Rows from block 10, named by matrix and row number. Each number is 128 + 24 x the weight over its row's rms, rounded and kept within 0 to 255. All counts start at 0. After the name is the row's rms in percent of the matrix's.
# convs0: first 3x3 conv (model.decb.0.0.convs.0.weight, 192x384x3x3), inputs 285-299, a 3x3 kernel for each
convs0.112 094 [120 121 118 144 121 116 106 142 131 130 159 107 102 135 103 132 134 126  95 116 167 106 111 136 102 153 102 128 119 147 160 129 143 129 109 174  85  95 145  95 172  84 110 126 138  94  95  80 107  94  89  91 101 119 138 132 113 117 140 146 127 176 138 174 136 148 135 141 133 137 139 130 154 132 113 137 131 130 168 153 163 138 134 134 133 150  97 124 123 116 124 131 126 124  93  97 140 149 143 149 133 126 127 128 117 142 142 113 103 144 104 140 130  86 151 118 100 136 105 125 135 101 145 164 162 141 127 153 138 145 110  83  93 132 121]
convs0.113 108 [119 129 129 169 126 120 111 125 132  89 112 135 111 127 152 112 118 124 121 106 101 116 132 113 126 124 130 152 134 117 119 125 107 138 132 133 128 121 112  99  76 107 148 137 160  95 121  80 115  98 104 115 123 128 124 133 167 170 193 117 106 114 131 121 118  84 107 120 132 146 127 130 124 129 110 115 120 114 105 122 108 129 130 151 104 100 105 119 107 165 100  99  89  93 133 121 100 108 116 120 125 120 121 109 116 138 125 119  97 108  65 151 161 146 158 177 156 142 130 134 135 128 130 147 153 111 143 122 144 122 133 165 140 123 142]
convs0.114 093 [128 137 155 140 151 151 123 131 145 107 114 122 132 110 135 116 117 138  83 130  93 127 156 146 127 140 132 132 152 121 115 118 124 143 152 113 104 150 138 118  94  93 143 140 120 134 157 146 159 157 136 141 119 117 140 123 128 149 115  75  95  95 118 138 150 120 120 131 132 142 133 114 134 137 118 158 138 119 139 122 120 170 137 130 175 125 138 129 144 119 139 123 124 125 121 103 157 123 146 120 133 125 151 166 134 144 121 138 123 131 122  78 122 129 123 143 115 150 126 102 152 168 152 111 127 106 108 123 141 139 144 110 131 136 127]
convs0.115 091 [135 143 139 140 136 147 138 149 123 155 150 145 113 142 181 138 148 168 118 186  86 144 156  81 122  95 103 132 114 134 143 118 117 124 122 111 132 124 167 135 123 118 167 182 130 159 146  79 165 136  96 123 126 113 120  48  67  87  55  52 176 177 140 137 147 189 148 133 124 116 109 136 138 121 138 143 100 108 152 156 140 126 131 160 123 143 157 123 147 131 143 111  83 133 125 128 130 160 154 141 153 140 132 122 145 157 115 143 139  80 163 132  93 112 153 144 116 123 141 116 129 113  91 123 111 132 100 117 133 154 118 148 145 135 134]
convs0.116 101 [109 151 107 116 120 158 112 131 139 118 125 102 125 128 131 136 105 145 102 135 134 113 104 150 153 133 126 129 117 133 122 121 135 129 121 138 123 131 122  86 138 145 131 110 108 100 146 124 120  97 135 159 115 110 164 128 164 167 137  86 150 174 148 117 133 116 138 112 114 150 113 115 138 118 140  98  99  97 108 108 111 139 116 116 109 133 126 141 148 126  88 126 130  94 136 165 114 113 140 153 135 119 130 145 111 136 112 105 108 133 158 127 109  93 121 106 143 117 132 129 122 149 103 109 121 115 130 158 117 110 130 145 110 119 144]
convs0.117 094 [132  97 140 137 120 133 120 133 151  82 122 164 166 135 172 192 164 144 119 151  84 109 135 137 132 160 111 136 143 162 112 137 135 132 157 146 168 175 123 143 170 156 109 113 108 106 160 137 128 173 158 142 159 153 150  56  80  92 209 138 120 141  99 140 106 137 126 139 110 121 124 123 159 132 114 131 141 122 139 131 143 120 104  93 122 109 117 115 112 130 132 119 157 104 105 136 156 123 136 142 109 119 127 155 127 139 140 154 135 140 162 136 119 156 118 129 118 134  99 127 119 112 132 119 135 122 143  81 121 120  99 103 134 104  95]
convs0.118 105 [112 137 125 152 167 145  81 125 130 114 150 143 134 153 120 109 156 163 103 115 125 110 133 112 104  98 119 131 133 109 122 123  94 110 117 129 125 159 123 138 118 139  93 123 168 100 101 105 108 162 142 102 110 124  87  93 104  71  61  62 134 131  70 145 149 138 141 130 116 116  93 119 151 139 134 133 111 116 155 112 101 102 137 137 136 154 143 120 153 125 100 116 112 103  82  92 167 119  91 125 117 109 115 118 101 113 118 116 152 116 104 150 114 101 187 101 126 161 115 135 122 111 143 110 112 105 125 142 144 124 101 101 112 103 125]
convs0.119 100 [155 136 161 162 163 163 171 195 167 150 146 128 127 146 144 148 134 112 116 104 130 115 113 125  68  75 149 120 114  92 127 115 121 141 125 131 161  99  97  89 117 145 116 161 168 186 166 151 174 171 178 176 179 144 152 111 177  97  87 173 145 118 177 144 128 152 124 119 114 117 118 113 141 113 149 146 119 137 144 126 145 112 129 103 107 144 103 120 112 125 106 117 127 128 116 159 146 114  95 157 139 160 129 127 130 149 121 142 148 128 170 126 112 172 156 153 145 134 125 129 150 129 131 113 145 144 147 138 147 137 145 100 169 173 154]
convs0.120 093 [ 92 133 104 108 140 135 115 105 107 161 120 165 150 135 138 157 141 167 157 123 149 117 103 130  88  91 141 136 150 134 111 132 139 132 110 142  85 131 102 122  96 128  83 108 156 112  90 124 104 115  99 119 119 162 192 154 161 162 178 127 130  83 184 164 153 139 140 138 140 159 151 129 119 127 133 132 129 137 113  97 106 147 136 133 127 158 129 131 114 139 192 138 121 145 128  90 143 110 111 120 149 140 145 102 107 119 120 129  99 103 150 151 184 135 122  99 130 147 135 140 103 139 130 122 139 140 109 120 129 116  96 114  96  73 150]
convs0.121 119 [114 139 136 132 105 138  92 136 118 140  94 109 108 109 149 131 136 131 139 124 120 126 117 113 132  97 136 124 142 131 131 132 131 139 104 133 176 137 145 105 118 157 124 135 114 115 102 108 138 145 140 108 113 130  59  75 114 107 146 118  94  98  92 105 145 122 135 116 120 118  94 163 138 111 130 114 124 123 140 138 123 123 114 114 113 124 137 122 124 126 130 126 130 146 126 131 123 119 117 141 112 139 121 128 133 152 130 114 101 115 124 130 113  96 169 104  90 138 132 126 122 117 111 127 109 136 101 168 117 140  87 120 139 121 132]
convs0.122 091 [129 111 132 137 140 112 167 135 121 128 127 150 156 152 122 116 157 127  77  97  79  84 121 106  64  96  95 121 134 147 133 136 134 126  89 125 181 106 120 179 157 162 138 132 140 147 109 127 160 119 149 146 153 117 163  87 170 105  97 187 153 135 126 119 128 125 118 105  95  93  94  97 127 109 136 134 123 139 115 109 112  95 106 110 113 131 140 100 130 138 157 138 135 141 128 137 151 137 102 108 102 113 111 122 139 132 129 142 127 128  85 135  67  81 105 144 184 134 121 131 129 113 130 138 132 128 118 167  85 135 160 115 116  97 131]
convs0.123 107 [150 132 108 105 113 116  81 105 113 148 153 212 136 130 138 159 116 155 116 165 158 121 154 161 109 160 172 123 117 112 133 106 123 127 131 109 145 110 106 112 142 132 163 159 144 141 116 133 125 129 164  98 149 147 184 200 166 161 131 118 157 164 121 132 111 108 111 123 116 132 122 134 121 122 111 133 133 106 135 129 120 113 114 129 133 119 131 134 150 141 134 152 148 114 172 136 105 135 128 126 139 135 126 130 124 135 154 126 148 143 117 151 149 147 116 108 108 129 114 139 142 128 148 136 135 151 137 162 183 129 133 142 136 135 167]
convs0.124 090 [161 163 174 211 113 187 108 163 145  95 138 106 122  91  78 150 119 126 116 184 115 145 156 119 165 138 113 140 147 169 130 119 140 151 156 142 143 145 162 132 132 115 181 124  95 132 116 143  98 140 141 120 153 113 169 119  66 215  87  84 168 163 160 174 125 120 113 114 110 139 119 123 133 130 136 130 118 117 121 145 129 148 134 138 163 139 129 167 146 151  91 137 126  83 104 122 134 116  98 117 144 163 141 136 145 145 115 158 105 152 169 126 116 127 159 149 146 107 123 149 135 131 123 102 126 124 133 112 103 119 125 126 107 153 133]
convs0.125 098 [ 82 101 129 181 161 126 107 127 114 107 111 196  96 105 146 115  93 131 160 118 132 108 116 133 150 122 157 147 120 112 130 125 126 141 148 130 172 175 141 126 182 126 130 148 136 166  97 148 137 128 187 114 115 170 164 115 121 128 117 116 127 134  80 130 115 165 129 124 161 140 126 107 116 130 131 125 134 138 132 159 134 106 187 138 116 166 124 128 150 100 167 111 140 133 134 138 143 147 156 138 122 144 140 126 145 127 127 136 160 162 139 145 107  99 135 102 119 146 125 153 139  98 142 117 131 165 132 100 101 180 142 152 169 158 156]
convs0.126 109 [115 124 118 133  95 141 132 135 133 122 146 134 127 119 132 199 112 187 119 121 126 121 161 123 114 131 110 116 116 159 120 112 131 117 147 104 113 121 152 102 140 157 155 119 108 138 129 118 124 120 127 122 145 125 159 157 113 163 149 176 154 139 137 147 122 106 147 133 111 100 153 116 122  97 121 105 129 145 118  99 148 136 111 126 107 132 124 129 127 128 138 150 114 131 145 121 151 116 101 111 121 133 122  94 123 121 111 119  67  93 138 106  97 131  99  82  96 146 139 120 126 128  93 116 136 107 149 158 151 119 111 140 138 126 136]
convs0.127 094 [136 131 170  71 126 138  92 103 142 186 123 114 127 105 137 108 128 129  74 108  70 118 138 108 157  59 103 133 147 141 105 115 165 120 114  96 110 155 123 125 146  76 104 141 135 142 170 125 109 130  96 123 114 118 229 119 144  75 136 193 137 181 210 127 176 136 168 122 136 136  85 128 134 135 129 112 128 120 132 110 101  70  99 111 100 133 122 154 141 121 143 152 104  98 107 125  86  91 114 122 113 112 135 160 154  93 116 145 107 132 168 118 130 128 133 124 123 140 130 140 145 126 154 105 114 144 134 123 129 107 140 111 129 120 125]
convs0.128 116 [129 123  87 143 126 125 129 120 130 140 121 127 122 119 149 139 117 133 135 122 120 167 130 117 106 107 147 140 106 130 139 136 133 123 132 117 141 124 171 118 139 110  82 100 107 150 137 128 140 135 143 153 131 130 159 147 125 139 136 112  64  67  40 122 124 104 140 111 134 131 124 109 115 125 138 103 120 117 148 124 158 130 112 124 121 131 156 111 117 118  86 117 120 158 155 201 134 140 109 128 128 125 159 157 144 132 125 125 130 123 129 181 151 148 123 133 140 143 126 128 139 135 113 142 115 128 122 139 141 157 163 156 130 120 118]
convs0.129 093 [150 178 130 142 129 159 191 161 135 141 130  99  94 123 131 117 120 139  95  78 122  81 112  90 128 103 142 143  99 143 114 109 126 162 132 113 149  82 160  75 168 178 159 182 134 123 137 124 112 117 128 131 111 143 180 208 200 118 154 105 102  97 149 116 113 139 121 140 138 124 124 128 136 144 124 150 149 145 123 127 118  79 133 115 142 134 110  90 155 113 146 171 131 135 124  72  72  54  89 113 104 112 145 124 112 128 131 135 103  94  72  94 150 142 124 101  81 116 129 126 119 138 113 127 100 157 138 113 112 143 113  86 126 120 105]
convs0.130 096 [129 111 122 102 134 108 137 166 140 132 103 172 113 153 129 105 124  85 122  72 104  87  84 108 109 127 111 139 113 119 131 152 102 126 130 120 144 127 110 134 143 139 157 121 141 140 148 135 146 144 103 129 123 110 145 142 196 119 134 131 115 139 156 128 133 151 132 118 137 110 131 117 125 152 142 140 115 127 108 118 141 152 122 131 104  96 147 140 111 136 111 108 103 138 149 135 153 123 157 114 129 129 109 120 133 125 121 149 115 122 102 106  41  69 131 158 120 131 132 135 121 140 130 131 147 122 124 119 101  96 104 125 116 136 116]
convs0.131 091 [168 153 177 156 163 167 129 149 169 139  98 139 139  87 130  95  83 115 132 112 126 142 133 127 122 154 102 112  93 102 127 163 120 120 142 133 118 165 139 100 152 145 152 129 128 157 112 120 134 156 143 153 137 128 115 141 130 103 126 102 147 149 106 103 107 113 149 135 134 103 104 118 158 156 160 132 114 123 134 146 114 124 165 131 144 138 130 146 146 138 165 147 196 131 119 129 136 144 100 138 165 142 110 150 110 138 151  97 120 154 148 174 160 174 128 181 183 120 131 112 102 125 119 152 141 134 152 150 128 106 126 125 120 110 141]
convs0.132 091 [125 142 120 146 143 102 109 142 107 126  75 136 164 117 141 112 120 120 123 116 134 141 137 134 109  93 116 133 156 127 104 121 128 102 109 110 171 117 197 154 122 140 138 132 132 159 172 133 129 101 140 137 112 120 126 115 125  79  94 111 105  92 116 121 156 143 100 133 117 129 127 103 134 139  96 146 150 137 132 126  98 135 125 125 130 110 116 121 137 144 163 104 122 124  89 144 102 118  81 135 131  89 119 126 121 127 122  92 140 144 174 137  93 174 126 120 106 151 128 107 126 136 163 119 145 142 129 101 111 131 119  93 115 135 126]
convs0.133 092 [ 99  94  81 111  64  96 107 142  99 109 183 133 110 152 186 140 161 130 118 129 119 154 140 102 208 161 131 147 147 109 132 133 128 119 152  92 126  86 117 119 159 142 122 116 160 130 132 113 117 115 120 144 113 124 104  94  88 117  92  92 123  89 107 143 140 136 135 113 111 155 111 119 134 151 133 128 122 127 151 141 129 116 165 127 122 127 112 119 110 136 123 136 131 105 113 150 137 144 148 150 112  87 174 122 104 143 117 123 131 174 143 139 156 108 160 156 132 138 125 134 111 124 112 146 149 151 126 144 105 153 160 119 117 109 124]
convs0.134 098 [118  95 106 150 133 112 124 133 115 148 161 122  83 133 111 128 126 139 123 119 168 168 147 111 152 122 152 157 131 133 138 147 148 145 118 133 125 127 121 116  91 129 139  98 155 119 109 147  99  93  59 141 111 120 142 143 171 121  90  85  84 110 141 146 125 141  98 143 118 133 146 109 126 116 123 108  97 102 133 136 121 108 137 125 131 111 142 118 115 107 123 120 124 139 170 137 127 136 137 121 126 120 114 113 111 164 139 137 161 132 106 137 153 169 147 121 132 153 125 139 141 111 118 157 158 157 126 172 125 118 109 147 156 122 131]
convs0.135 107 [108 135 139 144 168 109 136 143 128 112  88 105 115  85  94 144 100 126 164 135 152 149 166 139 105 150 160 115  98  95 123 132 145 110 116 124 108 125 131  86 186 136 114 122 110 109 121  66 127 134 144 109 114 107 163 150 121 128  79 146  70  98  67 133 124 122 120 116 103 143 151 161 153 151 164 134 113 115 146 150 153 127 133  99 145 133 132 116 139 142  83 111 116 130 149 122  63 101 111 149 132 136 135 126 119 148 156 150 105 146 152 131 115  90 140 150 153 142 135  91 112 118 126 112 128 118 141 165 205 141 171 123 146 139 125]
convs0.136 101 [136 122 128 112 125 107 111 109 116 146  85 113 122 120 103 109 125 122 131 162 152 141 170 149 140 174 151 131 134 106 145 106 119  89 114 160 135 133 151 158 143 169 161 137 126 136 154 180 161 124 109 137 164 136 110 121 135  81 143 154 125 101 155 132 132 134 137 110 151 125 136 133 119 117 134 118 115 126 111 100 140 129 140 138 136 140 144 129 130 118 151 123 138 121 145 173 152 131 119 144 146 104 160 133 123 125 115 109 120 139 137  80 109  85 105 125 157 132 110 149 142 114 113 145 130 120 116 150 114 128 153 205 111 138 108]