config.yaml
targets: ["finding"]
num_classes: 11
logit_normal_time: false
padding_mode: "reflect"
pixel_unshuffle: 2
blocks_per_level: 2
init: "lecun_normal"
learning_rate: 0.0035
max_steps: 6200
batch_size: 256
warmup_steps: 120
weight_decay: 0.1
adamw_weight_decay_other_params: 0
Rows from block 7, named by matrix and row number. Rows with one number belong to one channel. Each number is 128 + 32 x the weight over its row's rms, rounded and kept within 0 to 255. All counts start at 0. Numbers have three digits each. After the name is the row's rms in percent of the matrix's.
# convs0: first 3x3 conv (model.mid.0.convs.0.weight, 192x192x3x3), inputs 100-109, a 3x3 kernel for each
# convs1: second 3x3 conv (model.mid.0.convs.1.weight, 192x192x3x3, transposed), outputs 100-109, a 3x3 kernel for each
convs0.39 091:126141119127124148131069129134149101153086079126101158086104153108115100148163146174106140108111099100087167122107102097101136038069123111159108150137134087125172115092053130101139144150096185181092103134105097075173151157155123117131130136121212146139150115097054098045
convs1.39 082:133127147112121133119117131142070130128167127134075127166151184104126110170157165104085137177165170094096118173201150154161132165196140039145097085113041041167101107110116146169113099103115086090095139111171077100081080139109138132126098133112161140151091068115175131174
convs0.40 092:139115148151092127126078168117119064135178147162073064134074122147137098104111128147116113148110192158073142112117100104140171110107104132156135107130154162134122124059149135155077179090120125137143147109181123104127131148137120115135134106157110167176143188123123150144
convs1.40 074:156118134111120168133135137131121135099165095160132146110152119136206131076127080117150141130105159129103191158103144144228120157106148140097107134147169123110102173126184136167160162121155118135112098172070116137114115127076167098178105127071126107145136137152140103165
convs0.41 106:156096122097120157106163090119129097117139196156189032143121178138130134132154144115134133111161089092093186180143143136132156088155099151162150074149143149143084098144163069069142071111150167097012078107105114145038128061110085113074145121122112121131117129132097129241
convs1.41 106:128146126146138139099159094180154185087179088149146157096140087102132142085157089127115107157214169110091085152148168149148158168146161101087125168135170099103091122153123114123108101140099095112090179182183094113086137125139093048101136124154095166082105060105116166109
convs0.42 108:107175046132113067160146117105206146074134168171069174176121154164105149112078100138105133127085148108119101164120137119129091135117144111085128085142076161117151107079095136105093207064135138152129138163123164120150056072052106133063093115103113123082090101079214116081
convs1.42 118:180103165125149114188085160123154141126099148125157145113115120145095141118090117102111118146080182070116089141110151133053126143084164101109085085138105105112088132115155166090145111111141089085119135129156099082106147114137079135087132115135101183060093111080101194044
convs0.43 125:135162142095112134130087070125156124121134151126158073146137157113146165146131154118096130124148096112170112128172173150160163070078084122112158112123144168130171172140127132153154177061173207151132159138137147119155129169136149126146153119184077071099134123140131097119
convs1.43 157:155132144152144120159140170112128125105084089132115137117137113157181179133143137150082161133169122125084146149143138091160100164149167165163155167186165167142141133110122066103089092098102111147150089110082103144135142153133099174107131178139134183135165137123144171152
convs0.44 112:138127176154134102169090073115133108127108095097083190156119076164141105131171199096135123126137083141179206114097165170155158102102146095100166154145122128109167099097146113112104074108105088104130120123117139100117087110104156174125110097133108164134097164140092089170
convs1.44 122:106160105106117129106153091139138137147158164123145128094116115147187138090112110050115060100163098073121086137083166121168137133067158067145086199059204081137093157141176170145175165151179093160091162115163105178112113088095153133158092099064102044083138173159093037070
convs0.45 105:097119100104105116096160101134064172132188140104164218124171153116120111143142093107135157137102143091134073066087076123097090162169168121117118084116125125121083122140132125108102178197128103128143141143105169108108090131129171116178154087139151161121069157083117155173
convs1.45 115:127129125144125173142150145090067117087144125088072087068112082104161092076117070143087153150167135136100135114175150159123129113192148108104118028154096113116140144116094179135186137126094118125123132096132120109127162157105152143117153152095151113148108110130141132153
convs0.46 107:079142152107100152110112142141161131201168207086164063140156143144117125140175157087117102139133085131126137103091104090150090111129114141140106128144197110097117098154172182085165107134160067132110048147153089138094138166109136137168098122085108128125149109064094079061
convs1.46 111:142105149111152095150122133151126159107130106114120146128138141119125147129069106143136155135073152147160129143121129090128086121113106113133122117137103154091158103092116050066061165179156184174193124120108144207157155134159130150107115122098099108102127171171061046039
convs0.47 101:140137118107102088120085161131150164158136159148132179142110159133091106126135113112132149158141099098139154161113146186142166164138128136154108099120162107108086078135141083102028029135118109140135086133095105139152102142132152144141104128139166156126134128147126180078
convs1.47 099:178138164076168079131128123108060094158106121103030104112114088109117089099118045131123116147169144094113086094110064070114067078141087077136086142089120095147126161097164180108153147131155143130141129137127165169142140121153089136102110131095146095135085078117116112092
convs0.48 093:096133157105166116099075165113129092133126135102124124200145143162132112144140098127125166134101167084164168116097054113090090171102081106122127069107106143166107078148088128105129113186108191153199101116170140105161112092062071129076098132052130145099124092128177154134
convs1.48 071:097128088118168103105114088160153176110165128176141184145139119053145072131194121122124134104146119124152133144124175123110134172127186102089109179107184089098103117118095146119159092118080148108161075150100148116148126161115133081166108171120140099141114095116203085201
convs0.49 095:173075127108095108172107186207104172160183108144074255168095064091106144111117103080103094164111111156154078132075125161125145073099115150161072129111152072155111100126097142132131179137130168131110111156117156116149189202104104155163137100110145070119068102109193118196
convs1.49 100:160121140152106173145167150105125109158110142127103120111101124163132142123092122165117172100145101176091181161159183158163128167125181178108168097140102139101154125080135131085115139087122129086099109169100122139115171116181106192064184092187084135102145105124126109134
convs0.50 087:157129073053138118152178121152106099128182073106186155130104100116136108146123121144149112098139141147108089114109110138118152092113155122094179130129122132110172180119116073128148106118099075123159115082102145163201138141191115073140125126157148131140098070113115127119
convs1.50 064:056134074139206137082149063126132158146153148122157172146126124207181187131130110134125135161170144091121128099190122132118126136172161117155116138148132117192088098067090163204145086113073112149113155169132110148096142173151121168155162138187123142119097111102166148151
convs0.51 107:120143109148148155139157111133100200203255204112095077200161141143106152135125137140175141141179175172147184127122125172200183195142135169143107165148152172136097178116173220133140104128215126107143141180157158085149116116123090147184126115110158113168206164167106100121
convs1.51 138:113117109129135098188109156078089103106160126099036133126136143130173187113122118085109090182107141080137103141132134139060198075097074124115139153135131151078131114104087131093123107123090079138106172197189071107092113100094155073093094100082164161191134115143148118122
convs0.52 071:081174119131140132143122154166159130190151166196135096097095101156126106167119089116119119144176114138135117136192083131139135116154123134138165138162163126134113107145096146187154089229143083097060107106132143091027132124126194139115138124101121066124164156087134109089
convs1.52 041:114121127028113068125131112128124157074079122134114169099176086110135134137146140113111134153114134124131147134130149080100114137131156120121116014121066150152156119163108118057137145137161156119128129188133153106134056128075164164168066119071132121170103127140134120140
convs0.53 090:107108127151144161133103162122179167135142126121113183126091158174163146127135134132137149159165103085143074150151141087106099140163145174155182180156146112122157235146177166142082159133174160143109195135052173158078151147137101173126135115119117107134147126134101142114
convs1.53 076:134147164106091111121132150091161112104096131113122108120090118113130131150111155135177114147145124137156139145109163141148179175146188143174111141104136136130111114120111074170048076089095124165121184146166112159120143109118160182151125120102083100063133172136138094153
convs0.54 095:045113122114066109054125106084105109124087135115144176159148111152109117110146107108119124118137136131130165117170117118131131069175125087150093117090107076103113124152099142140078111134097135193157136126118160072111130122154160067083159123156108080139155125076103205143
convs1.54 091:172182140156072129128248111142066141137110147160090155123153148115091148106134133119117096152156096110120086122102100151104132131155101137133138069116096101139114111185146136088141120198171112096159110103150077109120148133155103174119120155119180156218089051141138178176
convs0.55 080:050062086095123144122159097100090073144150137113215143172125123131120107155081113150102142097174131179103157131145120128132089145141111150146182127162138130151131125064138145050113153130065187149137138121132153175083124058114090137143075121099084144079156132129056159089
convs1.55 062:155132163129213143144137137153202134178148165152224139154093096170147207127113095082127070144085151073114045097130083139135129129116118105117085136117088121145083136118099190144175143105103177175161125151139122167107110164125134131174130120154095162075145157133111175061
convs0.56 100:141126141152144115145146087148190135130137255127214121100136114133123126111160114177121122106156158162119165110146083135124125172150145120149110112131098113139089077146105143152074125106092173125153123125188195156091157092131203106125125080125067082129142119201085062117
convs1.56 097:114101096135107139114101132172147173137150150169118173132171119132160173121199114112137128161116189105114127143139142107155133116187122116155140143159120116157139100100124093120084104118107101134096129166115103161099163099143124039121120130098142141148181097156121110121
convs0.57 079:139072099181110148175099106153108163168165105166142186118118101057080084141108142087121105142171131104144081076134092069121145084159108089195107090150111125158146155146179103123177095153146138121101121128129127081136135088079091077082134109128112133111158188110170160153
convs1.57 049:109123102110101094066120067091144080110122103135174100154179146135135119101145093144099160124191108165050155092081132147123167081124100152031120104103101099102138115136125164104143124116131206181194132125164183101172161132141134164153144104111100175134120125090120133145
convs0.58 099:134199199163158165138165092143146076090015247167153059136107133151128157147100104134120156122126138118125129121094097135138125134116120116107162117098192098112123162124128199142092203138204130131090156125127165131095154097141083076125158173158091088144160147182073103199
convs1.58 098:122116111108084077173120185154110164143123142168082189117164075074190091107125078152144134118098157148093124161141169133114111141173081135127128161188146172136193135143145128159137112130118169161144173129196178147160103078125164155154083076131166153167127074131167196149
convs0.59 106:150164133151117127137121146096085181137108108044070255174122201122094131130128089096127119116121164143110109161130196099120096172134159182110104095129083095108116122120139100121116220096141161105130199141133110139188186132177089156112108114123147112109141172122162075175
convs1.59 123:151125140194154185144131130154113195158116150168083191128138127114098111129100119166069149180132179147084138154130159136231102131140139126116106102148098089127088123080111185120189103078106154100154132108104160106157178136150131082148177116142132075137124065123136104128
convs0.60 108:072114097137191084131130119166158138037111142163167124150102107166110088139147145120147117099157156103118108182098163192148103113106097111113118099097117114132123089094130142104142134123116136112124132119150107152135118139094117087084112118135064125060203216126125184130
convs1.60 109:154104154143132141181077182147126141098152133147145114142132156119117126144118166099092086078118088124114111178135175139144151164143137105114115152106153116073122162155151101133079187162176146144140152133138107108103129132110119189099131120094103092118132172086075046079
convs0.61 104:108094109082127188080133141151080171097089111097081109103096172094106164139115132174152147099116127094177153086081094096175120163109141118096157120121129085101100137136220097171098098168139187089148142106123122145135164113161135094112138116143215140143168119063063158076
convs1.61 120:130145125164128191149132147119125158114165103120122150097157103097114098095191101117066116218088168129089118137105114133106097123095103108141116135151152111151121135125159170131143112169134128120126102077131160131158189156164163128167157168137103193129182193159105196136
convs0.62 101:137163106129131109151160145102118092108093178113096109143118130112128110147139137119101125168141146087071092133131176141193126132069136131141166170159170093150089088134168152173115072109147130174119086077122151146108114133135138179134151161147104160163127138175054162159
convs1.62 098:145128129175125185132108123135119155172111173124140123146129147159177129140099150156150159063137087161165176108118100113127117140178129120145127142152179131170129128107134126108163156078169154122138159094160146110160163108195124106096112076119127130165138150111158111188
convs0.63 102:107141118135145158082131099117086131100148130131208139133104113112134155153140128108087099116136152076135073179151164193153151105074081121095125133121138090139117106106075146163122185143150162146202081086113102167125187090173071084084138166131107076072105099123107188129
convs1.63 099:125118181145124129149131202175159154089073097219153184145116132081097123130115109110112117090107069097096125107091081109122079096100071074092082201154186070078083113112096134138085126135101131119132101180092156122128151127130116065099118120112132124145141116117152149201
convs0.64 101:137169110125198086072151113136087101138129111118011135090096099133104127134053053130146159135099123210132190099089082112145077106101113161129117150177111141047155060138106125082191097219118193234157125092096069111059143156136123137139109129146160160172115139133130178141
convs1.64 095:131143141075178151121150146091157133147133080091156130105128154109139123096131144095121087110103132091096084150143135179170158174175138048112057104153113012130052148161110141179140165155106099161100115045170093160112094151118114086148096134125126152105178144165142184134
convs0.65 123:134124161119132157076089134153118158114074228184143153135138157136117168124149153119115117108128090102122184155133149142133121074095088150099087110137056146125114117101084200144174151143122217139145125086180148128146207092115130123114130157170147119113116090078102155068
convs1.65 142:152113151158173105170115192079079084101106083107052095133146160133139163147153160125137103163130114136109123149087154152168084139122141163139156133113089120144134144086134092112100133103120122175095102113083093091091136091133118099125113099094106140095122058124161122175
convs0.66 110:126162082110167109124096124165135168119167100192174170145176124141149151127145143124123151065124077124099123167157157137149150086160158143081153119160149166111130192186149167129137113123138132129117133177106151139088095079140080168086130095075175154165100114088091088086
convs1.66 114:080114123181150156108077122150140088042101053120111094127173094129153120138170090140191144124117135157205170106128104123180157130132123141150154140111147124157125116091102063120094092101118104164147070126119136195170154094159102116116144088163151162154088094141187161161
convs0.67 108:153106133156112122134114160109080097112102120140235048087063139173096124148196154126098137165114178192061198120165136123109122133132099107151100107148110118155161122145137136127113122136111113107139129084134143182134181134151154136131115132136108144132113133134126149113
convs1.67 115:122122140121131101101144130158136125163128167159126119133177140094122087142168130106097083163088186120079102132143099124123129122132092117137132178108193128139136125133109129130134144113110140116152119150114128144146145131115149134096153116119096194056175088138091213038
convs0.68 117:101176112106150095102121142120132126141098125088109246093045088102123077154150175152123162158172178022123103074073094121174100104066110083106099139112096141135119139160114095133078134107132134113130163154121163089199071112134138156142132106128095090144127166147133110137
convs1.68 148:126157132106071114137142118108125124167191160122120142124139112141134111159137150099098107137189156089086082101172089198140178101132089147126156099160097167091154156115147136094117150111153159116147105097108154128156113096116179134175100079088091063105134153137144059146
convs0.69 098:125105186117127151151133145155146141084127150144125134125172109137119118159157104112108122165129137171148065135075148118141163130105151168132178125137135193158182128134140108126132154113144127109164168100199142074095099120173146156132122114123181097136128150095075119141
convs1.69 076:161157151047097069166134161101139125179144191083091113090099103136160141121117129137100123148109137157104150117163114180142170108161104140100165064105067096146139120126105087106112105140104120172106138173130113172117078054098164104169108069093083078056127164164104090066
convs0.70 107:126124140129179165172125152148067102132140149178209072159117145145122129120128117111086110103138128158197190063126102137143115110130076114172128128121146098206101144111121043151130072156120123109115110130118074129102166243174083100116175156128106185117127160128138182152
convs1.70 125:089155063136065102081183070159165139078131088157163157130178142115023141147186156135191176067133053143207206188173178177188123190166186103118138166113111105150137138149127138133127168170128132126130131125104121123135114167120145143125096197110090164101127119072089192094
convs0.71 099:114112077123108124135163131115118164136069107173074105100120151104131124093093114124132173127143135117127172113133137127126145056107055116159148097137115111169081142126070135114123119132113156111161060080105118144110165116076097081081140139048167153156143114071137143163
convs1.71 089:155078148151104114127049121156103151119126137137129137140140155131197138143146155140151154099076104140132151112183083100147080147172120145144153176153188138107135167115170126098134131110137173155162126142136142099123116138090183129161114144066049114079139096137103114127
convs0.72 071:113196095101090131159201155172156140093118141140133224143101085097091103097119082126134144135160177134090157115132132148180159105155139057111114096130112112142125121079118104113115132099067112136148109140142079148135134127110181142159144124143117150141174121165152122181
convs1.72 049:128129145112089090138120120124109102135138077123089079179135157096136100109141146079141093099104116097154106132104156099171110141103168187123137163160156180116130156139174131143164138162166083062071081171140136103126124117093128072118067078074143110158117114132151103129